Rows from block 2 of the encoder of a small masked image model, named by matrix and row number. Rows with one number belong to one neuron. Each number is 128 + 24 x the weight over its row's rms, rounded and kept within 0 to 255. All counts start at 0. Numbers have three digits each. After the name is the row's rms in percent of the matrix's.
After each neuron's rows are labels from the 100 images, of 14976, where the neuron reaches its highest value: "peak at" is the part of the image that holds the peak. Only what is clearly more common there than usual is listed. The data: telescope images of galaxies (Galaxy Zoo DECaLS). In brackets: how many of the 100.
# fc1: MLP up (encoder.blocks.2.mlp.fc1.weight, 384x192), inputs 0-95
# fc2: MLP down (encoder.blocks.2.mlp.fc2.weight, 192x384, transposed), outputs 0-95

fc1.77 104:101097142128121094098122132142087096133160139139131106117114105144143112148117114138138096109127174130096133138111166142122124161148123108121170172133138143147120182181103098076160115123125067139108112142087081101143106085136069092139105109121157115149150152101128104117143148123096133166
fc2.77 106:095109084146145151129129139109157127113137090123144118135093155158138095137132143107132205133175097140106091090106131130143129063121082128176148202099090134129156157133139123135121129145165171147149114105128145129142137131132155121185104121146125104145134131104152141135117137119107095159
peak at: top left (33); top centre (30)

fc1.190 116:101137122115146095121117159106126129151142121146128110101119089114137179160115138126109152130132161120106155125126119120104108143100132102181144119129124100117154137104091089104132139158092151091162166174136047111156135066146156150120129173121122109144098150160159185134124101127135126118
fc2.190 132:133131132133106107139089096120150108156148098118081153145156100124116129138136135131132185115136140142107123124165118112135144185131142079177147144155140131124149165119138121114144105143105159153100106085139139143156147151096099133062131095142138149135155107114145108109144110152124119145
peak at: centre (100)

fc1.176 119:151114130121172140147179107141123155159192138135148173145146137113189106141157137118117090140161116168136162103118150160147103138124190097108154136113115119146157121148161130129126133111096150107114121124122123087120127138108092087146133136122149174122091085147148156141126103144120112172
fc2.176 114:128121134107126119115156135093152079117116100092139139132147165132104108152101162128128133158114165141109086142153165099147157153131132146105094162130082100139140102127114123156148133129108129126100143132137130141129156187137143126169083121110141061136148116132077126094137125159118090139
peak at: top right (34)

fc1.173 113:119124144125115081112108103091155124134151127160160187170142114103143145152124163136158152126115145128131140094113179135138092123144134110134129113158148124151119104125112097098100150085101087109112158153115102073101126125160092139126098131094085102125114134110115134135137101105139107100
fc2.173 098:140106108119144172121121137160143156125115163108157104143134113136122114124181141141127156105158114129151096129163113100156144156118130164181140134108113127157125153150182151125160125169112126118200125070114186188130129164102137130098153147158117117136123082135100111103112104132104143127
peak at: bottom left (28); top left (25)

fc1.32 118:119100148144148141099126132144125127126147123131142146158088124106136155113138132105151158111117090122136140076118150145137130127141159135094163123119153139175138124125161119068119110058114106169123170119077117085119117113149062095118085134126110154150092138112135106147104127096154106107
fc2.32 106:123125147115116111132124127086144152093130173151107150154113084155153170161095176155112106110109094122096124159114131122154091154136126086114114130137138120160119149135101071139123140153125093133136135147125097100113133104101111170136075133106146086166099138112126097136133147139100152149
peak at: bottom left (25)

fc1.10 094:142110100108109041064114165092132152129154190175101146142140174142123095146117133136131089123118137108111118135076138099109054156135113132117134155155152135144101152151096127091146152149115086134120122144112121116139098092123095143132100097128154105165122129118154111138119157141113149151
fc2.10 086:136136143139185146150185148139108133102128161096128125098099113145130107130145099114108132144127098112127096129125117133101124118129104113072113101095128102128170116113148179148105112105159185137084140107123157096120132089097152120197126131141144172125074115158111115135112126144158144124
peak at: bottom left (25)

fc1.125 105:127101107132157189171125175144130139111151126108113151098162129136167140182152164146130115152121101135119114102168183126159167127130178119152131125094112097150081128151124140138116098099109162142145156110100142116132112131110069124144133179144153144136136157124136121079103142144088114142
fc2.125 089:108147142133104110102117156127134121105087086139118152169142173160084130112123120153118166142137145156130117153107112116093138136140097156129150143126132156132129154117080119129160146134175099115150110104133116121140129086158188122092126108131130138114134126146149127108159104098137169121
peak at: middle left (67)

fc1.218 120:122125176112134099091136125136112129118122113137167104122101097125118092089123118122140189143096093117136128094142126126143099144145085127131085096107178105144140138097164121148122114136090159090119148152131143127107105162158139149106153129175150175090076116150131156103106119108111136115
fc2.218 126:102125127151176116139118128098129088128128135123146132108147148158102122185144137108116194103153099133135121093167118120096129184119158156173139135097108114131159133108117156143166136160150111101103109100125130161121145145148184096171146158126067075141158160126106122135141123131122157159
peak at: centre (46)

fc1.62 113:152133137107148073114127108167088151131135162109139137118111152127152126132126111096127108121150141132132138107084139187131105177145157109081173123153161136139143070119159127071120095091134120160106121104132140130106137120128118109166081123094107141129118084114125113113141089125161119132
fc2.62 113:156104154119109123099124142110141140116109091150117128128125134123137096091136137147149124110088122131118160129155141091141129053141112148132070109104112142114087121150104089161116168120188104097121109169120104103128083125143136166131147129151159089130154133118150151151141154103136146148
peak at: bottom right (30); top left (27)

fc1.217 099:092122112112089130103148100172120135141140152130128111171107119122107152107149109157104189123123162137106112132163128099149143151152116118152099144159144118133099163131115098120172146133099159149081125119135153134114094100155102119085123108133115084133155142120085121161104143132121132134
fc2.217 098:143165150140152113134149170156129147139087107123120124090150112154178133115137142108114076133085108112140152080149109120101155102117137184089157107103125126118173126128138140148103101124159130108130117160144134159112157130136175103146150167081116139099086182133145132098120110134118138124
peak at: middle left (36); middle right (34)

fc1.87 110:179119142139104109126170102142130117142127145135136132136088089105127096094143132109128107120093098119121110151100127143106131133101160127073116099121140148137109103136156116102133086104109113137126130132095121124108116162112093134126147101140096152137141106140137136172107161134143150162
fc2.87 110:132161125128152103112152118097152143122145183123129170133134113094108129136105093127148185094142139168115141119128146170139101149149138129140173132118146132097139159109117112086127156136148133089153116080103103087158146136135141088144159108149103126154092073117159073152121151093091100129
peak at: bottom left (25)

fc1.253 105:099124079115101060065112149168167084112135128139108187166104105113137158114140128149119131109115166130113120153130133119129084137148096146151136163165160129137092151151105116080144150112122117147095109130108134075123115106129076077160110078151159138160115131117123101154107138118129138131
fc2.253 118:192139155134150151138157102121081157139177103115113110081112158123131068157097112098144104127130091129126105100118151173133148122111130056112116090119117153159152126140145129108120105155105126140167139124127110150132113185140141156188139104112153126156136079128131172120129144143122090153
peak at: top centre (35)

fc1.378 108:097145112128113081113096117147147115114130179142168152133132071137200180144126185132136154112134145132139159054127146147177093124135097114172144154117136098151105130138119099120105148104106111141106135156095112071111123128135088123161118137101107121112112152087132129152121101092103096108
fc2.378 114:145124150153120107109085079085107101134161114143140128090139156129115135149087133148146238109155152109147117111129115131121124125124133109182144100151112152139156117151100090121143134175139063148107163124130057130137113133134111133141096103121077100123136113144100141111167092107162109149
peak at: bottom right (33); top right (32)

fc1.59 058:113111127116123124098153100162105093143140145135119114157157136118140122121125129170088145122110173136103124128138113116123127177144120116154138152154146174107131159150092098102152136124115146157090121112134114086130117080114104138108084107121133118131144145143146098154151111155146114141
fc2.59 062:154126115127141110132137157145163157104127111126109142102122156120149105118154127129143070096117096148144125143130142138151123109145141153102160135101128094129115108125149141110092114116161180111084143125101142120129139172108146093167171109139143120159106120107114129101106139098081093140
peak at: top left (33); top right (28)

fc1.177 119:124153103087173114094091122148146111124142143127117106134157166134157135149115106175152161126174143156109130090134156143167125144159133134161166135156138134148141142124107132115144175131124128097145111103122149103106137083144101110132170123130196147165115131111138125139148116143126080091
fc2.177 124:123123121140138169132158155149149137116111125161126106154083123094104133047173143130111131121097092134142113201116103110109156120115112105092094111100124145095095082143145136124129103099193115171082136128141135118172127133125155139104105131136124134096155120124126110182110116144132152131
peak at: bottom right (25)

fc1.86 112:115113159131119075089114093125136148121131140151163150153139099122159167149130180147150168116098124138131167114117166142134096122132123083161137117140152117158123152123137098098103154088115097120125156152095091084091108136138084147154075129088086117147107138113118128159125098096129131118
fc2.86 090:133106101126134180139156123137111128135134148100156114129111110108115122110155145163103176106144104139164094132162119109182142148120146125178096121129104132177144148162153131166148125166124095130169150096117122132122119101120109140112140147119105113144091101150089122105130112132125134139
peak at: top right (43)

fc1.52 113:116162144124112116092126124143141123113109121143156143130080107097122158144161157130132178108100086127147161073192166149119146142121141138166136150132150148152119154126130129143092109062130112119120139134148098104091113100126133124125151115116080148103134129117130131142117141051071130125
fc2.52 119:090120129161104123129135082105109125132087113112168092130141168105166172183159152126130105165172113118133155110091144094090165145109166140152145115140141144136116112125113109113154092174119132095153131148109141150091141117133121162149100105114126093124126164126162088085110112149163139075
peak at: bottom left (29)

fc1.206 097:134132156103142091097116115102124105092133120122119070113142142128145162185106130115125175134134112171100136065136142132153125114134149093151157117130137100142124128104091134124119159159127141121161132140119080132158121140153119158120163167120117112155111124130153139139130147137102109153
fc2.206 100:134128122156177142158170111130121175118099160142136101136122155128133087113161125120119123132125130100146073178097109110102110176117129135102124115108117107095126091133137175113163104115171120146094156115104144143108158099136156112160111102128171157114131125145125110143116145141144149112
peak at: middle left (30)

fc1.341 077:157103092102092037066113167140117141137106157146109176145131130138129094130127143155134117118109135097109116152123135115138084167138101164090117129163155137138093131154116111106123145110112081154085131134127163113141114080118116125121080108153164156140111151119150116151139136130126141127
fc2.341 071:125159132157180164164152148166127144114105158110099118116127118139134083124148092116134157138112111125117106126155127112102151133129114091130127105094143069173142118115143164145131098109147149126083138101129134138126138128099168142162141134103137158140126136107098103110113136131143136137
peak at: bottom right (27); bottom left (25)

fc1.222 091:167149156117083091122157159128106109132159121146127131124082076123115113079109115140106164131108165138105133169106128157126129146119081113131117136148149143138129095138138110115111107117093148147114161121150100049170104122130054109067050110140134131104105118143115136105123130117143139166
fc2.222 084:100120101132143149139117086139151130114115129134122110165172211128197174152146159143129104107192161141141137103174126093138134107154164169141128141116107148109120121141105101119128109130153115118099099122095198142120123148086160089159132122162121099119125112121109081108115141122109110135
peak at: top left (27)

fc1.306 081:127123129091101119085145102147123142111114158140094126157116119095085111110107110188114197111108148159137125129132117090145122123150116121123099121165165196125120162142098097117110172123131128111140115118123117120153083124140140115055130144149099100148116102138126116125146149126120112163
fc2.306 069:146131097111133128145150142127172145109080118102123131129154175105118173129125127111132146141143112151110099115161117125137118141145153185108158121094132123112101093107149144104109148146135132130120112082114174134131162169109129089159187108131146129126108121108135118151098164135082127124
peak at: bottom centre (36)

fc1.270 078:183105093128175103115148172163115120161127162156090072140095130121146135120123127143105111115103151102098132177133116104079099184110113128112099091144120144129121136161103120097146110140080095123129138147119107119192096093117140120096128121140134140164128123153148133127101135160138154166
fc2.270 076:090127116142127107127147082138154114092142139111109177143127153093154153148158117132134152093143127148106122103109133127136134065126178105122152148139121066097096119118125123090124147109141180107111129094096149115140147123101107094153167160144124134199125122110135116148101134131121078120
peak at: centre (42)

fc1.185 124:111128093115126146125097120129146124135155142148131163142155131094141149151139130156140207132155135139136128079185182129148122131162131118188114151156127129146112152134096114126113167112103134094148146114122134058130116131152122092131129138128116122129122162101090124138104126097101077090
fc2.185 109:143137123115126106145129125158123154144131146126085145122159152140156096157123091108144166145131147112143125094137101187100123188110166099065171150161148133142154113113115132092144130143152078195119125098118068124139170100100125144115124134122147148116150164137137126120119147129102138121
peak at: bottom left (26)

fc1.35 115:131129152120121097126111095101122131132143060111139138106164149124127098164114136120156097127127108136126136130114138099115102093130143084136134139165125114141124149112102131122130199141125157101159120123104104149125131195129118151138162116087149158126115086133136142102109151130120128110
fc2.35 121:102110128116127163141155108113111129149143111154134076122110188135083116089105126136122115141116106115116140128130112161113130135132091110111084122130143144096140149120136150150132135121165117135110138130150139123078113116127132132173075114129164151096128132143091119129138121142148129128
peak at: centre (59)

fc1.27 095:097162160160145143153115106174127157121121132125144146130144099117121163108132117148155173124127103145133159102114147152131132113133134093146139111120143128154145144129127144132107143062112108128114138140111121083116130133138139133169073143076115141118110127109107125162129110088138113086
fc2.27 099:125122109108132137134082123120125122142149167147128103132150129123155170155122138154145087086113154121143098101122135106143061159155167145151133125131133114161108123156084114126160159138156114126093097158108111085139130120124113133100137111100111106126114161131133098152135123132110128119
peak at: top left (26)

fc1.22 083:091139133147074119128115087155118095127119135128144145152158123120153165129135139137150188120114112141116148087147164135143127127152120125150116151160145134153127132154110117103104150083107118104114141150118131053117135159160135151150086190096087119102127179107127119167150104108144117065
fc2.22 076:132128141133121110104086081101147124139172133177125129108179161087123172159140151145156097106165138149149131098130143168123128170145135103177124103143135170106141119137098114121142123140208130135091140132108124103146118144091110117133125100143090076123135103108106068101122113118120129126
peak at: middle left (43)

fc1.0 101:184128147142150131115103106092134124097186136127122171110197199159164106170122163116148072145170088118132153122118148141141128108110179140094144112132109127142128098122131152125115133125123137120161173135118162135119132158114122143142131146129113129145156138130149146113122133145121120113
fc2.0 108:119125142134106136132132106127127156136094122142132084136164143150123146045110121127117150122112130104149138155103114135126143127126120146094101125112135166098127155122137126132072137115168120150091131144136137113119130129130145126102069142122125143095101162149136114140156101121148141093
peak at: centre (48)

fc1.295 110:098099080090086104108129151139144170122147109118151137157132137143145084125146104138116128111142142169151132096172124118189096098136128132194128198123136116144078146112126111142125173120125147059135116110097115145106120150145131141111179145157119116149115130124141152132104132122092121137
fc2.295 087:121141147135127144156166174120136072109076144106128119129115143147114162109157143126105115111077126113084092156126108059121135163122123177081119120096110093134098099111109139155176114099163142130102144140131147133134153135170160148152113157105141120122153173144122174212078124132137150093
peak at: bottom centre (41)

fc1.305 073:096142131130172125140135135179130094095108151098158146148121118134190165148143129131119145129151099142110132130162135119140122144144145122115154135116139064137113136113122146113132140080113150123087123146108130110088135096124145109179079158089134175138124142113128124153106118133139135091
fc2.305 080:158116118107132129099119096111134175150140102155114064103117142081136101138130147125163119106154104141133148110139165173132150113148140096134120116149128147121158125143142116087120102148200115105106130147104117146129117150123130132138145112135137099148127079106126085080126120107127120139
peak at: bottom left (40)

fc1.17 070:094128119110126103110144130145110113145152145133120095139115140130181159132107110134112173138151164148110144088085135156133114146138124107148149150150154119130133135126077114084142176120113141135095125149144116032133116074143100130156086143093146136141126176122154108161138130129149128139
fc2.17 058:161129131115134097093128106116145147107135092138121114103124171112142090157144144118156097110164152152134161119146142195128154074155136167145159131129127165140127127140108121090103107132139152137086101085108124119143121174113086114168156120158121111134115074101147117063114131104119117158
peak at: bottom left (31)

fc1.231 075:097172109136158156144109121169170156109111130117117179161131129131165157114109126152132096159135130137121152159132132122152130122134124110128158147110125099152111151136132127141122135070120149102103121132116123102099127170132132105165113127121125164132135098114134134114108100132126115071
fc2.231 081:135123103095109133110118141100144129163151117178132103139111140114120160140122141105153129121148148148104161088140155132112108117153151113127127136166127148097143110097107127102130124162185110118073106139115124113146136113112106143094135120088161109120137135105130058137136138124126129116
peak at: top centre (39); bottom centre (38)

fc1.193 101:097134123119086086086108134132107097124147160123119128110112073130177156126125108165098155123141195135116147138134111115120129153144117116185160146144128139125099142154083105107150133162122101137120100109082124100136116103130061107138112151117099093154163152141129121121136126120154136130
fc2.193 106:152103112152150123179168115122122141118096085114144089108137110142111098095139148112117177118130083123143123146151121141162151090100117135139108123090120105094155109125151130144090097126151141117117151120102105177128125190155217120192126121149105122140106091133113182104120130101116102165
peak at: bottom right (29); top right (25)

fc1.209 102:155125127082110043048131113125116125114127122144106157178160161146126143162104110134116155137147164138096119113116137119131077159152120119118114125182182145153128144118112114088123177111111114119123109096125124118116117118149096117106113117137162159146108123121157124156115130145114130124
fc2.209 098:155145135124124156152171135168101148116082137098126087102111136124109084113122117111123135182080096107097107124141129132120160095133121148069085111131149096169114089141129164160098123115157124125109101138125123128112124159129157190142132146095155143092093125121123160141104123153155153103
peak at: top left (26)

fc1.74 095:084126139122145118100122135112119099121159142119123100111119114135107097181107108136140237122122164143105106112144132133153138121153098090171145151127127087124121158120114127141141149130116123138152153116105109053138128077111048134117137160144143119166149164139117125118110158118133107135
fc2.74 089:144128093149111137144101125124142132137110138147104148154112118142169093100163106109121139140169132125162128159129107182094147154104153158126077142156128179121145107146132114123123063139117131140157144116138162151129140139139207096110134121162089115094138127137139115111153109097140166127
peak at: middle left (42)

fc1.2 047:132095131121123110093136092149109109149128173132137108172125138105108107120100109158108125114096160109099116113132111105131124165138130101143116132154141170102141166156090099114163164130111100120114123147144086083148103102132151144080119122120137121147119150121121119158151137138131115125
fc2.2 047:144132131141147135166134109133172132097110112121108144102114160129135122162162103118129084081125102146118103125124119137159118111142150161121185135088127052116092130117157149119101117106117176111113155119111117147114166161109127113144173120138148125167133131093118134127113123093097095120
peak at: centre (45)

fc1.79 111:134116055108073127119138143124152133137168161150097187166125192127166139121136129146125127120137133117105123156150142072130118134128154159118118159169122108141065115145077098099148142134106118110133134112098135127115113084131124092112164132160129097208146155126120123158089149133127128089
fc2.79 117:117126105128139140181157159131108159137087128130140105138096115083123144112156114136113112092098095114142091133097132138152115102106118118065110125119145106120114104123136109131111120122154139151112142140124101135109142128164171191164069117097162164113098140145194150164148148112105108178
peak at: bottom centre (38)

fc1.60 102:106126163121133137110107133161113109127154143116123104124135093150149100127136120143109178109162165129147138089155130142148125157133104155166172134080135116135120164124161104112130100107104148163122134137146148095124130105117061080104102115174136150105146150133146136100154123109118129199
fc2.60 097:105131079126085131150138084161114174123134088095107139131184098121186081128138119110139130117119078144141153128123132116149149073136153098146115155169141119152097153122121091098050185130127155144139091143097095136091138136112118141112176120100126159151132177114144111147105160107104115091
peak at: middle left (44)

fc1.110 078:116135120125126079127139141160130093104131138104154195171107121124182156151131109115119173132145144144115130115150138142144082133149145111151160158153136093147110115114119129111147158087113146126083122128106108072100136103129109099193107117105145174141113142113137108152119137138133128087
fc2.110 073:161121131108102124101126082117139173155153084165123098109107171084127115137132150114164107112133117145137159086136160180134164090149130110152117132157129162119152110140140089106095101142191119122124122144124112147120124186127119137149132115120122087124129069099126094082130112109114108156
peak at: bottom left (29)

fc1.61 098:113160151130101124136114142150154164117110124114147133141110148157180116111142148119150123166129104139132173088139152125159129099129118148084168164125137099157104119104152129142086131072119145109119144119116167136102141177147127141121091165101108142111134135114127140091105098115146115072
fc2.61 102:141113123105133108096081106089127141161159117177106107111149150113123140148101135125148130091142141137119142082088146145127079120144154096137111121153124168096155118133109110099131140170179109112106102163118097101150121133109125149114121110122160106133139133123140091127152134148145112121
peak at: middle right (41)

fc1.345 083:120169163149148132152118135152146143087105126103104169122130121141162153165122153108161123164156125150130168082130161153130136083133154112090160126121125123152133125110118132130079139077126143132127151170101134105116164156129130123173075150101090140110112124113148135106130130107110116111
fc2.345 094:121112118098149145142105099109131123167167154169102123130168119094135143130103129152155139091120138116150096125106147122123076105153166104113104107123126141109124118137115103111139145146180108128083120163114101081175116129090133123113130117138102131130102134126126065148137141117147131125
peak at: top left (34)

fc1.23 081:142116154126123111121108095113091132140086134117128122144140121145092137124145134138117166121112086114131111117139116096145114161122130118112102109136168151146128156129143123134107156091107170129116127116146165144121128168145157154091070132134116105111142111132117122139124122125121127139
fc2.23 071:129143131132147152138117142104163170127121134148142119135107128117132096118128115104131146100146169131135121102097138145161110107149156196129140132099106088143134117098136112125125117141170138111099125122139080119117158163108138098115128142105134100092122147115107113114141131085109114124
peak at: middle right (33)

fc1.92 105:105130096110095104118136110175140118128121133127100215154131078089147151103118097154113190141132165160119118158138122162137123140137151130129148147167152177135128153131125088102120158095116171160101109144130097080106135139100144085131091040140155187119095113130182110148133158111113132136
fc2.92 091:164116143124107089083127090113150125123117115150118093076077124111139129136139158114162076122141108131133144108081162178120125123133154147121122127147137149117180081144138147088100075146125133095140135125129119150109130155127121137158163110111148091138130076112125137083132106096139123105
peak at: top centre (70)

fc1.97 107:111092119117124134109124161080116099132155110177133165125146113123114126104087133126118141108147135124116130126108113167090130147124129132111104102126133151137122131129081107101112152170112070142149140144091162144167103165146151093118112130104151143127122126147132133148128147120129126153
fc2.97 131:098150115157140136131134157146130136076093132117182110121107083140150127106140102121118120119150127149125143132097124130151131105128130168113146136130118075109130153132134158123119134136132133116144135166070156173098131074155180112132124165104164161144077134137136148130130116101118143100
peak at: centre (88)

fc1.1 117:086120093091130145108102136159129119127146139114095122135143147134153170146136122197118136115129171174099131105144131129162123114158154133159163158139137105165123152116129083114132144127117132142152100116139111115123133104142093084147107159130166114119136142101113121149125096122110078145
fc2.1 115:129102135119194158119155175126114136099136133140098118128140159141102121090100134118129189095130126129119117177114124126113147149112136096112151072083119118133126105164115157091143109151183124150117139115121159119208104160141143110129108127170123084168152119129134108124134117156136140185
peak at: bottom left (35)

fc1.256 053:127094121119141122101176121169087091138115149122137130165132141127119115116113131160099134117088168133099118136130103090118123164133109102133125128154163180107116148159079115103159162107127127129101115135119142109145106108151154143131092128127109127140112119127138117148153123150148124164
fc2.256 061:144120124137138125120108120128168156113129099144109125117120139107150121144149137131155092091139102154141127118145148150154122100148140139131153130101127106092119128128144117101118113118169173114079140110104128108137141174100109116157166116143134109168117111098113113112092135100083091135
peak at: top left (28)

fc1.371 081:153100116154132125106111155122127147133148127143155160131156100120131080125159128147123113117097153125168137154185127110143105074126138137161115105141103154141137179117112133143110118100072120100181181174095131105113113143147141147125154113179103128140105133147161200106112144099108125128
fc2.371 068:124148155158124111148145131150109111116114157111132105125096115131146131107135112089114099149123114106085117128044114126100081139076092093099121097103149105171131066137127132133134099126146134141080162151144167123173156080160135150132093128120150167112109127143145133166124126147161132114
peak at: centre (63)

fc1.221 124:106139111116106113112129092122109126135170137130115120123163195130154105164118137115125104123151154129104138067132145123120129130141160105100135158147115121138100130142107115076139115133105131112143126095099157121110126131139084125122099147116100044158151132143120126123108144134132138109
fc2.221 123:148132115143090089137109079134126155131089123103103095113182132132159106143151149089098133138112115099107093120098105108123108119083162136127113135123140123115124121136133140083126105153092153129101093110116174120158142170134145143106155140145113124149157146144147169136089147139128134089
peak at: bottom left (31)

fc1.216 041:143145132154101151126144096152118094114109147133126146172139141126134153152113102163094153144126166123111099135109121129119154128137112121142125121170157169123115130135065117121158178112110140138115125144143130057139108108126142127106116141107157155118152169117117095142146133152140113123
fc2.216 056:146139133123153107141116134119155152138138126160121101109130121105129131160146155145147072119138132156130116113103144154121138134155147123123150105120121115124132117140125135104118122143178139137070096124103123146143134147102128126129178108136133093137111082095141070096109129113110141166
peak at: bottom right (26)

fc1.117 116:143102079120104121114128118176141107134131152118119178154111069108158145095159127161092148115143143152138123157154111113137118121116130161146124146135125162139113128148128108108115127117107151167102102124133162115138120126124144075141105076174125149120122122143140132156123159088111133153
fc2.117 114:160111108121123118113110047117157145133116096138102137121143155138150104125110134120133072148142096105156097131134118196143128061129147166068112159142139168134126131131157110124086142148122158131163115107105139119097145172105145112160124127161120106110108096135159153123115141106129098085
peak at: top centre (34)

fc1.232 111:115129140119140121115102132110135161132155132156140149112123094089156163152121149146174140108122134138117141107124195161151116132137145087120133114146143121152120118154124112112084128066122093133132160125125109101103121112139108162139106113088115134141085130112138127142141101113138086088
fc2.232 122:110112098122118155120107109122148104114138155111110121167167192143117141171141138148107153114142140138136095114155112068155131175132175162138162159136114150135106150133077141109206158141123141162153094091113170103151126144103124130082143138148085096162167154139114104144122143167105109143
peak at: top right (31); top left (25)

fc1.373 115:117118101113136075075127118158123106093122145131100163144138125112140142154116114157094134122135154169091109138171118109149096109142126119137107159153140163142152193151096118108128167124118163137123097120101101105142113122125111102160152104155142150165097093148150134185095183132085122125
fc2.373 092:156133128126108101123159156155119098092100119097144133124143131154108141121151130111099121146088110098118119138126091109110101149117125212094120131145169108129130096109156155146102109139149164129117140129130169166100148141157157144140136130109169132103078117162136159154063105160129148090
peak at: top centre (51); top left (25)