{
  "image_size": 40,
  "method": "mae",
  "encoder_norm": "layernorm",
  "encoder_norm_position": "pre",
  "encoder_mlp_ratio": 2,
  "encoder_parallel_block": false,
  "encoder_width": 192,
  "decoder_width": 256,
  "norm_pix_loss": true,
  "init": "trunc_normal_002",
  "beta1": 0.9,
  "lr_schedule": "wsd",
  "warmup_steps": 930
}
Rows from block 5 of the encoder of a small masked image model, named by matrix and row number. Rows with one number belong to one neuron. Each number is 128 + 32 x the weight over its row's rms, rounded and kept within 0 to 255. All counts start at 0. Numbers have three digits each.
Before each neuron's rows are labels from the 100 images, of 14976, where the neuron reaches its highest value: "responds to" is what is common among them; "place" is the part of the image that holds the peak. Only what is clearly more common there than usual is listed. The data: telescope images of galaxies (Galaxy Zoo DECaLS). In brackets: how many of the 100.
# fc1: MLP up (encoder.blocks.5.mlp.fc1.weight, 384x192), inputs 0-95
# fc2: MLP down (encoder.blocks.5.mlp.fc2.weight, 192x384, transposed), outputs 0-95

responds to: shape: featured or disk (72); edge-on disk: no (51)
place: centre (94)
fc1.367:150132151143135217155143125130135129118095060140132076146139143063088145107117131160097131206138055156158132162141092133113174105089144153156085132087122162117138129125182130168071087144126179103139182134140126135148133139122111142020119136178157157083093078193159138103124093145114140143
fc2.367:129136098111139071118133168145123120094199183097105169132184087104114121144115110076115116114116158120111108139108150144154081148128165124059170142153140135133094090119089157032129153135134125161159133149105133104187149141108154114147161156146036154141127173110137133125126186167116136106

responds to: roundness: round (42)
place: top right (49)
fc1.370:118086103116093136124104143120131103165159090169089128146145144114123119126147167189144098082104159114144120135121165115125141102125148123137135149153121163123094139212068040055155115105122070133132119142133100124170124138144136126093123128172055108124151165108182125140168138085122126176
fc2.370:114112102149142123140155138068118098137149127076129100108105145138126063102108083105093158106158117114113041128105105085141121115107081120156097179096067118168150169126134130169130145177074164170099096096139176144139149147133165115166107102142175111199136128122147142173123171144142108174

responds to: shape: featured or disk (67); edge-on disk: no (60); spiral arms: yes (43)
place: middle right (37)
fc1.180:118152148145168157134098156180134216132109105127118087121184165125147086121161101110120191155134132117168099038167135119149078139144147125131099102138130109142173173094195134153133116124117136121107103108189137156145138170119075122079075197115142113089123144101128166139129126128083137149
fc2.180:125113131127126107124098118099137093127133124106112137120110115135104154138124136141134106098124135123151133152132117121108133175176129157151168148123140131067095123131090138139136121149250170139039118073114121134121136120105145129132159070134124085150156122130140082100127111121146137140

responds to: spiral arms: yes (39)
place: top centre (38)
fc1.301:146074084096097070103151161105112081120123134149091159149087099101114193107130140195109148119124136105166140255089118118108102151142105139110105138140150195139093118166076101116128131103089093139116134098078123089138102103160161079097091056166093142147123099143167103123128120107134162124
fc2.301:109168165155163148134145128120100087126133109114116081100127114182174110118113085116113106159113051101138120128086089134074147083111111124067127098103099093174151111117172117164134061143213113078142170096158141159070163110138154143140178167087079165117131166129123146142149110189174138104

responds to: edge-on disk: yes (39)
place: centre (73)
fc1.318:107116100108137175111140173148129162115098023138095093137127132105136132022161118157118114111141071124185154125155099122109183072113096172105080092106132148138098154099164124151091131113131197102153150119128195179119121156124156091150096197167063148143061094132153156114111112109149127127
fc2.318:080071089085077093089134135138128177147164182100152166179157122136162114128128115073142131086163141139105143076124150070171107142159099131120156160130139105129085165104106070101127150110103156176057139164107178074162125160102116101192097153141180133176092165097117112163097168127124113150

responds to: edge-on disk: no (52)
place: bottom right (25)
fc1.156:115058103098103095098133144124112083133148159159101155156102106095081167110073142175126167081082199118108107142126135102102108138109103084124108111184143203086116093181085082091129178171109102148111116121096154091178109112133104151099108117123107156128131117143145092128179136128171143147
fc2.156:142155167180156144163168114117143090082111131118127122064094139147113127105123102129105087131142102083141066150122107136129121148152146161069150136084140101045150096118170191179116130104255146150081099083139161129090120131113127097131163132150134113114172133118170113151128114124142159060

responds to: shape: featured or disk (84); edge-on disk: no (83); spiral arms: yes (75)
place: centre (87)
fc1.83:110089114134099130102133156124099096126125162140138149142120134086061164116068153140076150087069196078116084161128093117098128181108106099128120125138140175063111157149101123104188157145157163157103108073134152095188127113110096158066104101135128134117142138149115095124115132179163140143
fc2.83:140122126143129120129129126118148130126129136127116156132134140125128131132151131136136086117131130134140120132154127138141131158146136140125147141124135126079120136122140140132104119115199137160000126069126136129110132129107122109134144097151151121141127113107144096120123134121112114135

responds to: edge-on disk: yes (40)
place: centre (93)
fc1.75:150108153143196186161175203128122122163165099139137140108122106104142117083069108134089172162132071123104133181113127173116136139104146142164059098096086111115170138157172114161144145135100117085164170113182138112128140117125153132067086166090147133126072131177134146146134068171178132130
fc2.75:138120091160126091151094113120129059122132141057115147119165109138136118180131112099114097102141136086115100079158109110146172097103147143131174142108132102163104150129093152115117120154105183169123100161108148174171142157124187136156197153158055144136154166112194154129135146143113094127

responds to: edge-on disk: no (50); bar: no (32)
place: centre (94)
fc1.260:135132105118141167105172196150104155117130149162108040131152157123105118098103107125074167151102072164085096082143091050160140098108114119098045114137144130135146127121121149170144126169098129090161087135118123141159077137164107143115151201125125138162113141189120163202118152147116113176
fc2.260:116175144129153073085143158061126055092222149130125189146113157124116152136090150111101135067117149187098151157102116079155081141146126140160197130121124106132101125109069151110166180179143125132136144162137133125140121103160114091146201103097091102178123137116144129169128122155114085165

responds to: spiral arms: yes (39)
place: centre (46)
fc1.364:107131133134127166153147130192063078139114127095139123161132096108091112091051090155063124106083141051106061162143088096096153121104118114132097107134126151112117114148090116104133161099130167184103100143143152118149136123112142141114071145094106144107127159139131086142149130162183145149
fc2.364:120110117119123116127116112111156136117137149119123152135132134110139149138145141120150066115145148141141136136162141146141128158162137122138150146136136129093115134116122124118110114098177158144002122069118124113110126135103114105134134095145148114147142118108104073112110137110113117135

responds to: edge-on disk: yes (42); roundness: cigar-shaped (34)
place: centre (92)
fc1.66:114099093140096132119118119136138161129156094150114148156160116032113082085148130153157146077125128096165136136118112079081116049093093144119102124164170188131072132157092059077086170120109134148125169143076157153214125128115148093028102129212119119126086100150186135126113143071130165118
fc2.66:086117058138124154143133109190126103084088141056096102129067106104164133163120109150134188149137140109091073138108131090125152050121115133126097142156083062122098095163128122119115098124121153101129099170119156150135191147153148156141092187122095127137117141126172197131145112147153138079

responds to: roundness: cigar-shaped (27)
place: centre (41)
fc1.378:155150177140165151133113090092176079116172096161085163145137156147157157197166170197171160151152108196186172086139121161182157109142112143160168155137129106148183186110150106201110126123128145091130148103150111109114123096107091101103151124138114161137103099088107167065116075122085054140
fc2.378:089131110133135114157150140166140133135113147107150111101130123110092145110077118114121126129132168087119110169139130114113110197120139128125117150122114113099148091128069158090168130164179103132094083119131160128158171130163148155154138140128106120115132162145115114155131137123134155061